Weights of a small image classifier: arch caformer.
Rows from block 8 of a small image classifier, named by matrix and row number. Rows with one number belong to one neuron. Each number is 128 + 24 x the weight over its row's rms, rounded and kept within 0 to 255. All counts start at 0. Numbers have three digits each.
After each neuron's rows are labels from the 100 images, of 14848, where the neuron reaches its highest value: "top examples" is what is common among them. Only what is clearly more common there than usual is listed. The data: photos of plants, animals and fungi (iNaturalist).
# fc1: MLP up (model.blocks.8.mlp.fc1.weight, 384x192), inputs 128-191
# fc2: MLP down (model.blocks.8.mlp.fc2.weight, 192x384, transposed), outputs 128-191

fc1.145:096140133124134135128167102175126140130132152165109114114098123157109117147137094139167098111120121114117144162155160119124122130121157151143189117125095132118144110170134122149150129142178137
fc2.145:117139131123122125135135144142117126124128131098135113131100130135122125110129145133139114137137137125129123127141123117126121125123119138135126126133149119149143140127135133131115139121126126
top examples: phylum Chordata

fc1.112:125150116148145120142140121127087071105148107058124148152161132111093103128136145107125156155119108177119097110142139139172124090136085130130131119114145127161112110109138151158145116100102136
fc2.112:123122139126139108141149117137149150146117105180131161086138144150130139131139151150122101113145143124147174099119140118130107145145132150088129138138066147109148097140149125119122095152150140
top examples: phylum Tracheophyta; kingdom Plantae

fc1.342:165129149153136117094101094107116101132095146117117123085149094151094108160136120128140079168103132123158159126136119107117144126096109122127126136120127093142143162140087127150176122100142127
fc2.342:089130096091150119154093123103141160154151141129123155109139146139150165098117138102160112066093152094125140125092145136111152142112130161085096128115127141138108140144127166123119098145137151
top examples: order Lepidoptera; kingdom Plantae; phylum Tracheophyta

fc1.83:160135139100153144134160107135115106129105136146142127125121116135071104097109136130113152160114114113118115095183157108111137133140163125088123140103157137146145148105160127113124110087123146
fc2.83:155096133112098163159123099105128104120164115141131130154132104143108097132119141125134171115101127121093141115133130158096129166123150052114110123127134135124152127101118138125144129117136117
top examples: phylum Arthropoda

fc1.184:152123114121119142127112089107126121107085090125134145069135091167130135141103175101148158113100143155129149122106115119142146136093107110132066142163121149170175130094146169135140119114129173
fc2.184:132153098116172114121128100138131099139161137124103183129190142114128114090142115101157119115089110137117151128123158145132133142111115118113111097115135114126115134116159137117133112112132111
top examples: kingdom Plantae; phylum Tracheophyta; class Magnoliopsida

fc1.255:108133135147100149106111131119143107160139097138124112149150086113120148100127137126110101159137110117134150101125201150123115132156092102048093114169126113165144109119105130165104113126107126
fc2.255:125141096148157134140120102110157134130139151170141129103113122150150148162126133117160146097153158126159119151119102145117152127104093160138144131074115176141132145126148140088133081139155128
top examples: class Insecta; phylum Arthropoda; order Lepidoptera; family: Nymphalidae

fc1.217:172112113141167102115088135083110138145141138122154118127133137087137117136123110126079133148132135106097113125112087163108172137146139137090107164094167123150114171088144111153138119125119150
fc2.217:096152154140105120125160096134156089148155109103133122101113138166149152119115162150148114117123113120131112124127158088164127120126126128137130083186150102120140117124126137107098159159175156
top examples: phylum Arthropoda

fc1.152:118141131137129101144176127087110122099099123098144131099134150178103119156157141135133156134157131124099113150119116089172151094102117151159142138137126128115100140139164118105148120155126132
fc2.152:089132107130100149139154139128137181138136148118143107098094119129142171138150105134121129083138121139145095096101097144125113113100094154127130138099088143129160092162155172118116138124122118
top examples: class Insecta; phylum Arthropoda; order Lepidoptera; family: Nymphalidae

fc1.174:101139140157095136114106100107107115136117104124123117123139086152097109127133132109141146126108109134148147110150151119139147099119087098094094142144130099170127134137132151133135090097092136
fc2.174:156145147108149141101109080103138102134122148128122150131130129131109120139120154106137104148132163112156152117125137105090169155132116140144120108100166136142142169129122120099125110141175144
top examples: kingdom Plantae; phylum Tracheophyta; order Asparagales; family: Asparagaceae

fc1.98:129146131152117092137189132104124114094088108105147133109145159185107133153179121129120152123143130137102117155132127081170155097103102152149148140135128135125106140149168123101148110125114132
fc2.98:093120111131105142144149140110147170128128143131134110106099121140160173150121089132127120079153105131153101106100102144117122121090102153127125139117086136122149099149147158102111126114116120
top examples: class Insecta; phylum Arthropoda; order Lepidoptera; family: Nymphalidae

fc1.176:123168116109137125124110120131084077141067090060126150117153130125099154120132194127105114170134141161141140111122146109142123088104141142139085143164143116133154120159187100160115199165096133
fc2.176:165127140100118149129121083144144088141110140154132112121118106137136113131132100140124118142144147114121152149127157107093126153137138082142129134132148135126144155142111096101143129130139124
top examples: kingdom Plantae; phylum Tracheophyta; order Asparagales; family: Asparagaceae

fc1.4:124183125109168140122103112128142118185139122135132146116135130164101132095190152124160070165139114119134125136132189124107115132136130184089121132114109135144155129128137106160103145175147152
fc2.4:158112123114154113093101118106115107114098122124140120157095143073112168142121144121125140141121142139116107127118112162142129125166119093103118102137131106127143125149109121159080142164139146
top examples: class Mammalia

fc1.148:160124136092124144090121134104110129164100134133116154130182133102123151077098125119106117140135123127117176112132146109128133134149114130105079121175132130143147146090124067144118150150119173
fc2.148:156123114170134107134157108119097082088129129092133135148137123111132120152136169167083193136140136130098129131165105137164137133130132135168160111128133130103140142100167092147164145147130120
top examples: class Mammalia

fc1.370:141132136109144145137141106115167100167080152131146149101123127179072165135116115133132059162117130114157171107152169109098168134113134133138138135099118135127151155142109120127129164117161168
fc2.370:119115134139157139126075108097070142112149102095135115171123097079096117091134176108135135094126114136156133100092127182111151120131121111106098133107122139129132153139158174130145131128135075
top examples: phylum Arthropoda; class Insecta

fc1.107:112144123125156126125126125106131145117160147134100117108119104125150097113143091107160114114102086125125107112128117150099156134153098148087129126089139091166093153089107135147139092073141127
fc2.107:137150162135137127131128113098164124134110116140159118116107110164091116160127135136163081166143151129170113128097110085134153124120121159146148155119169123128113157163075139074131094128121131
top examples: phylum Tracheophyta; kingdom Plantae

fc1.302:152107148134113118099095117105098082169132120129128123162129111107094153134172109145122112164143129124152138137120138137104124128182111108113149095129118091114153123152096117173083139132117135
fc2.302:087105053142130099139127165108129182114158145179127115100127142152128170110092114120143119090139139144137158167137109129145140111073139146105139182087091163155118124176142145138124130110129124
top examples: class Insecta; phylum Arthropoda; order Lepidoptera; family: Nymphalidae

fc1.100:128126159140142117096158117108147098167107099126136138139141107126099166086129124145101083156145145131163184112159169129136129144161107157060125103124145105118117156131104096147103099117160139
fc2.100:124121128134135100138124201098100179114123139125157092150117161097114127160128155152084178087156147116140103134137071148139162114121154126117156174096134156101102147138163143145125120155099117
top examples: phylum Arthropoda; class Insecta; order Coleoptera; family: Coccinellidae

fc1.220:120156106095148118132123145110067142107097124114136114087136152107122096124128151110146109128122121141106096136134132089134135103097149124125099131140172125153137141122172131162104135138119143
fc2.220:082158170109130184121090124144128180162107161118115105101117082120102154129153144126135102123109140127197130124109126100118125077140109119150092148125143165145149118169119149122152130107097118
top examples: kingdom Plantae; phylum Tracheophyta; order Asparagales; family: Asparagaceae

fc1.369:152153135091172145113141128149133112137119136134142128103131104136112099110147102133127137152134111122114097120159145133117133154111166142073130156099166138136120129092141119136141096083118117
fc2.369:154110141125118152140121091136116120121134144151136122128144099139125099146121114140131146109123128117131144123134121124106126165134137093153143109103144142104123137105128130123140107107131127
top examples: class Mammalia

fc1.223:146160130120158155112117096131152119162128153156115120128120116182103110090141102119145063154123146108130151135132205128093143152108161145094103117097159105116143145111125109143159128141154122
fc2.223:124141123121103131156120158126138128148137144109136100153069135104116109114128150123114141153144117127138091105110160153146141088132136113153116140127152122138142127130150129150128134148103140
top examples: class Mammalia

fc1.141:097158096105193118102122124132091109124120120092131143142156143100110131101158130130134106154145101147105115102160123130173147118131140172124130105123156150115145163113172097144136150155168103
fc2.141:128141139113139135139152095151148111112143124143105139140145146139128124111145103127136116122108125142147128157138124107141134134127140119174124095145128144139141138121138083135145142137143138
top examples: phylum Tracheophyta; kingdom Plantae; class Mammalia

fc1.249:129146107114132125116114140086095134131149129115148118124123140104119134130173121098144095134110091115121080145093144138109140070117111125095114140100167083168126142126152133184107126122079136
fc2.249:112133141113133124109120117158138130131114110105125144131150126107139147145168131135122155110116127168138123141109098120159112113166110164150122146135114163111103108135130133093136152141140107
top examples: kingdom Plantae; phylum Tracheophyta; order Asparagales; family: Asparagaceae

fc1.193:144146115102168114109153118133118110138096107093125165106163121121071157122151161121129109158140144161134125137110148113165100102110120156106138147144140135137136112142181083172098173152102155
fc2.193:162118120106139120119139113122132104113111140149130134113136146144135120136110122139125134131121142105121143149129120101114146158108142105146122127133144151131133139109146082148136152119133119
top examples: kingdom Plantae; phylum Tracheophyta; order Asparagales; family: Asparagaceae

fc1.163:149151101103173090099143120127102105134092090084147151105164134125089161129142193119120112166133145170140134122115130105158115100110115139120120149155138128147138120148176098174114159141092143
fc2.163:186134112103142137119151115120126108111115145151134145124138137151133104141126128132136123138123141097122145170138128098107153151127128100152114108120155139148136162104136070136140153111132120
top examples: kingdom Plantae; phylum Tracheophyta; order Asparagales; family: Asparagaceae

fc1.133:161127120128207119108108121111115101098122146140123124132122162099103107151164128118135106133083148132120093157135140128147179149110112127115133089109164112121100163131143144161130120126124120
fc2.133:123138144137105156122106131116122115146114116083147127161112132132093127104115159129145117132136111122140112090113168128141155113125122126130118113128139120117140133132117158132144140153161111
top examples: kingdom Plantae; phylum Tracheophyta; class Magnoliopsida

fc1.43:113122140139151144091144067118155093170108107128110153137144092129103179095152123124140074127113138109136190129145166145100143154136100160063128109107149120155124144137109141135126127109159146
fc2.43:145117166135122139148096152095113136147149127115143081136086138086144097152110153138088168155144118147133093080092131162130154097132112096157124169114142124121093138127135164104145130132089091
top examples: phylum Arthropoda; class Insecta

fc1.309:116142141148142108137147137133137128140115105085147130138175142178100180150192144145110104157165160129138135135110134074149129114103116182121161147135129101124115131159132134147104139128106151
fc2.309:086116096086123131136149181133128157118125148128106096133114164102156139127131093116123129124120104123115092104114106135106093104142149102103120142117104104124123110172131128155112095111085132
top examples: class Insecta; phylum Arthropoda; order Lepidoptera

fc1.231:090166112119118120119093142143082105132089091057134132144123125125087154079114198138131097163151133147137153134116143079158125070097143151142098126173157133128160139138164098152126209170124109
fc2.231:144135128099093140166141102164179064129101123128072126136147113134127118145103090119135107169144112162103137161125150109132117130138141114199105129142113120128168150167090101106150132129144148
top examples: phylum Tracheophyta; kingdom Plantae; order Asparagales; family: Asparagaceae

fc1.290:128145134098114147100120140105116128177091125083121139140197136146140150068143127131112081156120128106142183135110142115098110141122118155087104138143129116135116145140132079141126140147103132
fc2.290:152124153147133098106132119126101100105136139114128137135150115108129124156139139159105175132090123139101130155142090134154105135107112110131140108133159117099102130097107107155157164115092118
top examples: order Accipitriformes

fc1.379:135126138151127138081122086116117057142126119139120134169122103124074163112135102138131089159133139112129185131150156134104150145162120125080151087108143101126152141148098135148100131124177122
fc2.379:101110116126117114145110198099113173147147121132135087137102140119135154119121120134095108113162121124148143130087117134114132073120135132120136210107103147126098128187138134149134118145099118
top examples: phylum Arthropoda; class Insecta; order Lepidoptera; family: Nymphalidae

fc1.212:144150156153118139101127105129133099169115103126100128142154097121079121089092118137119108210127129149154172106122181134116121104148121100105116139140140091136143114145109119135143123117127103
fc2.212:123132058158134124146131148134143150127167175164124156136134132139134160120122115132112177088124155123101157146169136141145149129115131128117142114089106157142128142090153133126125116113133131
top examples: phylum Tracheophyta; kingdom Plantae

fc1.78:126153139181110128089076114099089070143136089078155108161147108084124138103118152133091147170138130138127128128102125136147125107140090102105104120167170081143125121126106132147123144116093116
fc2.78:106125133111116130132150100127139128130103166137131128093099138122179139158092085131148130099131093113141142115152118119134129136158118139143160106122096129127121110120111163094106111145179167
top examples: class Insecta; phylum Arthropoda; order Lepidoptera

fc1.201:117118149104116144118157137135141137161131141131161127135142109159107137089127109155097117148142115098123169137179148078120140140132162124112112144136157148153142168122115080123108153130142158
fc2.201:133143125148133145132157122143108119102140133080133097175135132088165122086168160152101174134164140121100102097141123142141126110143149136154103094139153130079154126102177122136118152129129124
top examples: phylum Arthropoda; class Insecta