From a checkpoint of a small image classifier.
Training: adamw at rate 0.0014, 12400 steps, batches of 256, held-out accuracy 84%.
Rows from block 6, named by matrix and row number. Each number is 500 + 50 x the weight over its row's rms, rounded and kept within 0 to 999. All counts start at 0. Numbers have three digits each. After the name is the row's rms in percent of the matrix's.
# f: token mixer depthwise 3x3 conv (model.blocks.6.mixer.f.weight, 192x1x3x3), a 3x3 kernel
f.0 115:554559576468430466545521527
f.1 096:563547570458449473490558554
f.2 088:484453519471595456490471417
f.3 082:481543515474430454577579512
f.4 061:476473506526449590513566573
f.5 125:404475434487555480479529441
f.6 079:402434501532525488449484438
f.7 090:540416477524513556573442527
f.8 109:470539551468515497421425435
f.9 099:509530535573479516409437456
f.10 133:571507534505490491590545577
f.11 093:572564584487463532448524487
f.12 102:454447462546544570543453444
f.13 085:404519447422515484459496457
f.14 121:403457458463585490486478511
f.15 099:559440522563530477522425558
f.16 080:558524575443445523572490530
f.17 091:593529427460514494567533487
f.18 091:436466504431533418475499437
f.19 103:412502480517566498417459466
f.20 098:412420453496552524521453486
f.21 085:413515453510573491514421476
f.22 058:458457525457577558453452448
f.23 130:454500425436549458461541443
f.24 082:565497473464495521620462503
f.25 072:451479511484588552479460418
f.26 093:539526594465483547521573545
f.27 075:504455385541538450480487467
f.28 172:573566581538490511513511565
f.29 101:568528498575425475550495552
f.30 100:446484454548587485443460452
f.31 117:420463416519541468443537499
f.32 086:445542505484546458412532430
f.33 071:445488378525509522546529519
f.34 080:532474398470558458507514565
f.35 096:471551566471520546405462531
f.36 074:600459577551515483534481484
f.37 116:478456416466538551555550451
f.38 066:572580510535442467503448548
f.39 097:602506589460461501529483494
f.40 096:550501499489451479612548547
f.41 081:511567476464498434445447424
f.42 063:463616449451483459507523489
f.43 078:575466577463477522564455537
f.44 103:557539506552426525550442554
f.45 058:498533577551503479553507597
f.46 048:546487594526478412476536475
f.47 065:485545516442561506393475474
f.48 109:489464545478466481593497592
f.49 082:559523584476454533501587490
f.50 069:463512490394550444533545528
f.51 088:543443533546521509415435452
f.52 126:562492576541433545512553541
f.53 083:500510583532441503576570514
f.54 105:408427435537519530506520537
f.55 102:580578561468434511523486505
f.56 064:555395539491541477526442476
f.57 068:384521454524539441496521523
f.58 098:537538603545430490472498536
f.59 184:573502565546499526573536559
f.60 083:504504498540399492576539559
f.61 081:575477554438486517566567482
f.62 098:526557562543434514565554533
f.63 116:421486431498573464436523513
f.64 063:448452462439577540468464449
f.65 096:506538523514422510572559574
f.66 078:482561428458481546588482533
f.67 069:549499544492445451596481444
f.68 092:491449502463580440499422451
f.69 082:440459495542526528404524435
f.70 066:573520427483544460496458577
f.71 092:479531568555418457543513555
f.72 118:440445543515541548408483532
f.73 112:555562560520419540559495495
f.74 101:573548508525409512537522562
f.75 094:478470547537460472604562523
f.76 061:503546396465477507498515413
f.77 090:577494599508465451530499546
f.78 089:477550535421511452451542427
f.79 102:445462423550559497456443468
f.80 096:581544442533481449565541475
f.81 108:557543582483409505485539516
f.82 057:562549536539411516507503572
f.83 088:464537492443555520415477427
f.84 106:415453444539477461510459432
f.85 091:515475528554418475529544588
f.86 095:429453432509564536446546489
f.87 166:476458453425536448428478448
f.88 157:531528565518468559573505580
f.89 087:481538537503519506479411397
f.90 080:467475541546473470597547560
f.91 096:449524420439560452530513547
f.92 079:497524594507454492550465585
f.93 073:430504497478591472508410507
f.94 163:431477454456526460440446434
f.95 065:413455427523580484513505511
f.96 131:542510539455460551565501593
f.97 098:451510401556475548561504480
f.98 128:538546513553518565586499564
f.99 102:590525577490449486546491553
f.100 095:513478545529513466566541608
f.101 084:475435475532584531482416479
f.102 225:438454424460495458443480438
f.103 104:484431450469611464502482495
f.104 104:466569544496434447548569482
f.105 075:511542582476429508559554543
f.106 133:575519577514503489564548562
f.107 081:524502526402562420507464498
f.108 095:559550455479429492548565547
f.109 059:477575469389499489460512533
f.110 131:419464436441519523445509444
f.111 104:568540587476436547515465522
f.112 113:499479424468590458447460467
f.113 120:537455447474573494444445437
f.114 078:538517590444507434549477546
f.115 056:436468494489537476392441513
f.116 101:462424429556560540514525465
f.117 060:559497603428547480516482491
f.118 097:550509556548428506553452564
f.119 180:423458431477555458449478459
f.120 093:542554574532442540567544507
f.121 105:513530473545572541421429476
f.122 100:537486608481486499464539577
f.123 084:473426440501532471568554556
f.124 074:539529525539552504428455410
f.125 104:546550579499469426461441484
f.126 104:557488567561449478575518544
f.127 100:580542517555495473466435429
f.128 088:532442557547433513551499573
f.129 100:490555497486505459409489405
f.130 047:513599558449433511522539503
f.131 097:526515453542505474581518600
f.132 052:480555600569520483458532527
f.133 109:578466566538418524483541491
f.134 092:550528569433484478553580501
f.135 097:432487459485544458494514391
f.136 091:532542543519421456575551534
f.137 076:478477551533410539562563520
f.138 124:419470441495544487430550455
f.139 091:531574514489435519585531555
f.140 128:430460452551568496461453447
f.141 084:482533386539461485470501563
f.142 075:468515616507467516429505536
f.143 080:450486602531473572456499476
f.144 091:582549509568500513583462511
f.145 069:400500432456546501539461527
f.146 119:446471501462557516435472406
f.147 124:429424442446524458499515447
f.148 094:397465415521553508496502508
f.149 077:480442442516596507485430527
f.150 102:494543530569433552551488430
f.151 090:458445461514516530418481412
f.152 076:467435467524564554479469416
f.153 093:580448470509448512580555516
f.154 165:408473447452538441459469474
f.155 110:579549573514424510514477541
f.156 079:522462491593468480573437470
f.157 093:466448504482577540411448511
f.158 128:586574583523485478528486475
f.159 124:560498567499420468520545567
f.160 111:587520585495448499462444502
f.161 067:537478551560436548519480415
f.162 100:461485409527507434476469423
f.163 075:565503551440521456422475446
f.164 054:493405439435522555479533522
f.165 064:496534570497541431409477532
f.166 106:583554549520445430469526516
f.167 119:465442483445479449462471404
f.168 071:547471490546503468584438572
f.169 073:570572548511420475497448484
f.170 075:531519516438466475614511547
f.171 045:513477577470523465448538405
f.172 079:583473571478453518449499564
f.173 089:511473598477562480494415493
f.174 087:566463548543520470448409487
f.175 075:521566516442476491418427463
f.176 160:537502560530522564563516588
f.177 106:559487410544528460548501436
f.178 104:551542507498403519578463530
f.179 083:512459510491530554539406420
f.180 213:517523555558527549581538565
f.181 114:433455403500543500455540468
f.182 085:520442445509573466501404493
f.183 084:453477574543492533512538402
f.184 084:526448557506474491572473595
f.185 126:555468564514443545581517546
f.186 100:507592459446438459533538537
f.187 091:415488564435509457519499568
f.188 116:408470412516518474463544470
f.189 098:415474410546520501513553533
f.190 140:431441415475550486558516494
f.191 116:421454452516538462443536436