Weights of a small image classifier.
Model: 5.96M parameters, arch caformer, norm layernorm, activation gelu, num experts 16, patch size [4, 4], depths [2, 5, 5], widths [48, 96, 192].
Training: adamw at rate 0.0014, 12400 steps, held-out accuracy 84%.
Data: trained on photos of plants, animals and fungi (iNaturalist), 20.4 epochs.
Rows from block 5 of a small image classifier, named by matrix and row number. Rows with one number within an expert belong to one neuron, the router's apart. Each number is 500 + 25 x the weight over its row's rms, rounded and kept within 0 to 999. All counts start at 0. Numbers have three digits each.
After each expert's rows are labels from the 100 images, of 14848, where the router gives the expert most weight on average: "responds to" is what is common among them. Only what is clearly more common there than usual is listed. The data: photos of plants, animals and fungi (iNaturalist). In brackets: how many of the 100.
# router: router (model.blocks.5.mlp.router.weight, 16x96), inputs 48-95
# up: expert up (model.blocks.5.mlp.up, 16x96x96), inputs 48-95
# down: expert down (model.blocks.5.mlp.down, 16x96x96, transposed), outputs 48-95

# expert 10
router.10:532535488527478462473512497463477532528502516525496534498501479523484485531470486478515468448523478470503528467461505513483489498532474503473468
up.0:539504490499500483502497469520475525528498524506506508516517531511475484529448499476488487495548494456529504472474541538495501496516468548487464
down.0:522505484513494509449520498487473533476480537474533542497511525476552465460487544462555488487514471511531498449462495519501497481509530515518470
responds to: kingdom Plantae (60); phylum Tracheophyta (60); class Magnoliopsida (47)

# expert 3
router.3:503466495499530541493474534514464507511470472485497489548470510485507542513539457523469499540494487537503478481493533461519482505532529532512473
up.0:485500503501485482505529456512472521514516489534434476486491495527485479537502474487508495483499459471484495475510516522496528530490430498511506
down.0:483529480506523538488463510477476482470499484476528536551497500462502537466485495526460520511488500520480537495483475459492483466503521526517501
responds to: phylum Arthropoda (60); order Lepidoptera (43); family: Nymphalidae (32)

# expert 4
router.4:487489468492531444488503472533480505482493529514513472511541490522476518460450496512528530533520503549506514512525538530469499533468490477521475
up.0:513519530474489559520485518501541478502516493481467515516464498504513475555500493483481466500447478467492489501486485475527483476519533505463560
down.0:460510441491520480496489513496518498484512510539503525514482483504489498460477526501494509505497482507466472505495484491446528511449477513495504
responds to: phylum Tracheophyta (43); kingdom Plantae (43); class Magnoliopsida (42)

# expert 12
router.12:552557494542520492525462469519483499483537493482503487480531501542476484490450477534536535518494537525490510532510459488531512502487509483519511
up.0:526477478457467505463496473503513505513496528484471472498523509473474481527514495485523498487494495474495470463499497546499521547472444518504510
down.0:499491523494509475548492486527508477466560484506475479487521499485471525510464442522493551493497526514466503518544487517511495524512485474532509
responds to: phylum Arthropoda (87); class Insecta (84); order Odonata (34); order: Lepidoptera (34)

# expert 1
router.1:472497502486456510516522547441475487466472521530492482479507469529507504467497512509492495506516517500513509497529489512480476438514522475519480
up.0:489547499560475487462501525453498514513508500503485504486486461534524491486490513501515426474510467488535511469501508492528470425538499522467498
down.0:553503540492495495509510512561491514503481488514481530511489450517533499504508467542488496495493527511495501516499515445492460503502508484446491
responds to: phylum Chordata (95); class Aves (94); order Passeriformes (78)

# expert 2
router.2:465489488483507502474528531444506489483500522513488501478492537479467510529535451498469541506475481482470503484529497513502528534475513483529511
up.0:480493490474505532461510501473525486456472513465481469520508514490519493519546491479485464473496487507472474408512518519495482531513514517528488
down.0:500521464521512470503503509502539506557555495462479492493474507526493476516456512489491467499481485484495517551523489513500566545438476481488535
responds to: class Mammalia (30); order Carnivora (25)

# expert 11
router.11:467491480533502452481527525509514537530547504466501540508485521486473490519522472441500522446525519469532488486506514527519543513503479471507466
up.0:487492492487526474499492490507500511473524502507497487510551529486488506480483476498533477504529507533488501455533504499433541512493431477546512
down.0:485482470516481464500527500494519546554485544497507501482463511527447459516497525501550468465454509454529496500510495494510522512522522508483491
responds to: class Mammalia (31)

# expert 9
router.9:436529514481473529478499479533517467542509500506483495463537456468496515496522522497524497476494506487507460473499482504524508516497464491538528
up.0:493499488538498494477524534514464504490543453460500513496503526529513501519526455523492531528423540517484485480501498505537508524473529468536487
down.0:488505520496542487481552525467493509495518468523494517521480502495520510474470525549532447505457484555517537501480472476508505505489504486527506
responds to: class Aves (98); phylum Chordata (98); order Accipitriformes (42); family: Accipitridae (38)

# expert 8
router.8:533492528488520525491485487501527491534487455540497481504464520524526527532497523522551478519463464509489460484483476494462472498539497505488523
up.0:465499505502481451495501501453542497492521532501478513437499499534523479473501516503501501486505497488474519481526539513517526508472520468518515
down.0:523528480532499495495488496528484462483532525467495523501553479491460519491509461500461563510554561495465516524516490471527494500484499491506510
responds to: phylum Arthropoda (70); class Insecta (63)

# expert 6
router.6:532487509483502521519475447520535477459485535463507490533492511454543512480528521463479483499533508461500517478472501519533498460506516526527521
up.0:478494438516530504520497486547511462497512475471545490517498525476427506496507487469474516521509500511517496567495501517523507500487545517500541
down.0:539489526524515495531469480523472492445498494509476505509536454523525525484505449552506506496491533531440479486543527475452498496499482491523488
responds to: phylum Chordata (95); class Aves (89); order Charadriiformes (31)

# expert 0
router.0:487487546521489474539522544500512534506492518487516506501474500492459505524514484504496503482516519494546489546505508539508487505487556477488473
up.0:503562506529503448507490507497471535485529535502544483472551507508487506459494486485532537471522557521522451515495483505478520477498504482542466
down.0:476470481485467519483523503482546502495478524491535478479518532484491475494506528492545520523477517471536499514497482537499504494513528523496485
responds to: kingdom Plantae (58); phylum Tracheophyta (58); class Magnoliopsida (47)

# expert 7
router.7:517470475473500483492479510475491501491496500523472472516536531466467532447533499492478544539498517488480517456498512523530479529482477521513481
up.0:505493529523470498477505536501472520448503495539523526481493474513528497501515444526522521503490531538499506514505493469508437444489524479511459
down.0:529535501513483528479484476534455528527513523450496506502520471511521470518477478488506472504503458500559512466470491534521481444527510514481464
responds to: order Passeriformes (60)