From a checkpoint of a small image classifier.
Model: 5.96M parameters, widths [48, 96, 192].
Training: adamw at rate 0.0014, 12400 steps.
Data: 155796 training examples, 20.4 epochs.
Rows from block 9 of a small image classifier, named by matrix and row number. Rows with one number within an expert belong to one neuron, the router's apart. Each number is 128 + 32 x the weight over its row's rms, rounded and kept within 0 to 255. All counts start at 0. Numbers have three digits each.
Before each expert's rows are labels from the 100 images, of 14848, where the router gives the expert most weight on average: "colour at peak" is the nearest of a few named colours to the mean colour under the peak. Only what is clearly more common there than usual is listed. The data: photos of plants, animals and fungi (iNaturalist). In brackets: how many of the 100, against the usual share in percent.
# router: router (model.blocks.9.mlp.router.weight, 16x192), inputs 96-191
# up: expert up (model.blocks.9.mlp.up, 16x192x192), inputs 96-191
# down: expert down (model.blocks.9.mlp.down, 16x192x192, transposed), outputs 96-191

# expert 9
colour at peak: pink (53 vs 9.2)
router.9:151071084154126139133144076126138061089186158170159046108071084113061133090131159122149137168089151161151115158128155150139100143159139102143128144113095168178148158120134130110152090099128123162111120131144095090069117113183111135205147130170077151161126085166136132122075167120165104114
up.0:158122127125134134097139137089094097106143141152163100128083118100142074124084142065166097133100070133127110084160166163135107138127121136077043114146100213164150156200120197107102125086109125109134111139156089129093143093104050044171133084138162094144204115102156140155102151139137102178
down.0:087185087153138174103183111083110094117100134151151156122200111135125140091143174155151088125094129094139101133101153137214115128210138125140158157084100081131120159143183135090145093115084149086122129081138119069106116121128123179134136175217106110172106085113171102155115124106126057136

# expert 13
colour at peak: brown (59 vs 23.7)
router.13:080182136147151063090113135097125129101076156067152143097126152162154182119149165108173137067146101125178101123194099149124076130142165104183145153078106061093126127124150164059153153113127140124049128091116115145162054176137122144115139169096056158072123131169128104173083085083105117116
up.0:145120170128126128167112112086133082174141107169087125121156182105115098130084155153112107123143152100097132135121085078177129135113163085060115107153176135109047110177103111114107083110109155143172185150131103114173145097109175093106138122147150075137106113131150088127134105172116094065
down.0:108121108195132134090158145068151116130083145115169153110148124219183160056144197136144170179100125104092122136107141145170086117192080112154179123098072076163158126122148142108113147118092120083111115100134132094112165148117076146128115136130101143146158121164134147102153122131120105164

# expert 3
colour at peak: white (30 vs 4.6); cyan (25 vs 2.2)
router.3:144145098142155113132106145134147080106158093164131082110168145126131091141120140087119155152138099133149132115148138096144178164151180185098170095180107183091182150150084147148083164073133126101171170163152099202130135090120121080132097069152163093164117113080151083169143126157121152095
up.0:096100133154120148166151105144146117068144086097095118119128095126129171096097158137083135179148128129137162118092129131182134161134130156132159165059140099115152142126146083166170065153149195075108145127085118164096149133129099143098121125150156136137114129124135118084204136189199100108
down.0:201118128149123132160112193080075106192093091121123133170144213104158102172131103157092132110137079107116148154126081134092180098106092117146128062203115195137135129139192166137133115141068063123162138158136175101137150093162099120130141171092143071137103115081116106114092143090131139122

# expert 0
colour at peak: grey (84 vs 54.8)
router.0:135168120153123171148154169158087151112133095145079167094170155168133094090156126136071059097152100119104186165070136130139182110140084181143141097078106106132140142114170125196161130145132178168152119122156148088162192100164128132133137170160112096164148127111149124140153141089138153170
up.0:099120139149184180151083123123121166108164173079146147168136102152152073106087161122119167159113166147129109110119152133114123132105123101120066196150161036158064096153131100148137094161123142115128167123082147114140160146089121122114159126112136135172124149146113156132109113149165148147
down.0:145139113119115174089152120175172145110149089114088118156138108108109101169166077174151110136120144142136090124086156201093176184055162101122120105157122176159180139119116098127138137120160124093154150188156166145068172106094098170130140129086198130095137126137161111052109137165138154165

# expert 4
colour at peak: black (75 vs 2.1)
router.4:180084094160078178069139085121131118102119112102094136149085134101148152106049164147118117155081124100087092108134077113158115129132115172119151138083154145121103177150104156118154093159154175080150055102148101077162121123132155143073133060120184150111140163103099098087146070142069112139
up.0:159159089133130160140109139189189088159145091125085142096126178119135143115127100138165119127108174178105124180073091127143125124106099144178157124115127117125138146036155150107148161137136148111147095088140162092135137136115107183113164167126099148092058125178116119106112182130090170088
down.0:164024136130146112130080156139117145152145115110151150162060128105158114155082147098149164162112116126150149160179100120051125132096070093069140146161202152051130111121124164150108184095117103176140120119152084100137104134135145068144144122099111145158105120137105124167059165108099136053

# expert 14
colour at peak: brown (81 vs 23.7)
router.14:150186164135087156116139155084112138149073146101144207169177189145159124093076122163138113125142097103108123095112099107161122063133091139119094110112174091175093150158145147136101120179109084140128136089126133102189110121086183135084129173093143139073101103088144142164159093160153065136
up.0:045169075094146096101158110162128167079094093121128138142158094127109150135148130154158110127075067115171135093133129134095153102107149197102133129081122122076155164109082147118189120182143152087092057160145142161124092092165110116127081110124166151124167111090102089147137119092094118164
down.0:067121145129145114171070079100149120130129157118139149109057076145131163091176147070119174084142134137100122110162140169139079158158121108156156167043152086121169114114090131112158138082116209111081130138101134163110078172106123148140163113136102145167120194173098191101102093161122147084

# expert 12
colour at peak: white (48 vs 4.6)
router.12:095066154153164167130122147122164135159124085176173142146082153113149101098094149105177178127100104152178081140169165167108154155127172071100063102141156121088085098169122104110150114080109069076141153147091085091140097082135101157155147074151154116152119099099148093139100168138145110118
up.0:090181094108097134167084141169115146116167188068128100167114094135114133154147109126140144132116145197138137162088129076089069120072140143159114144151109121142119061119092089132112129159175105140095125092104157204106197179095097105138079137101084198095115125167100152115184122110170198124
down.0:084141106100127116129131091116089128144086152126105132152155103134079118117145072125081093186124167134107125134200197099126101125121139176191151162128118040162132162122137119127126140148136144133133142068076152171154142167163097097087132105089099163134121175154070126163135091068122125165

# expert 6
colour at peak: brown (51 vs 23.7); black (33 vs 2.1)
router.6:138158095139110076149111089123178068139112099104101094157093137096125168126157106138101121171107170128135179108144077105112113125060130154111173083095192129063098088088095069111164102175183146154148084188108123159128101161139125138069126131113127166076115163117123095127158171157143106092
up.0:107111182125053081214127105177136128169174114152095130166122132114109157127133072175099122108183159098081163148117137107118104117050083169132174127117170101112132133100096102137107107161160146191104072091141145153141093159170141169110133135116075175141103168134089122136163128134102118124
down.0:137126137088130155097164131088095127094097096141183138143197147062156120155096112149165103055184101095130098109117128099160160116130126118157110102099075099114094130159186152089114125126093063102139115121151152123120090088114115118093090111186107139129164093098185112140129141106128068155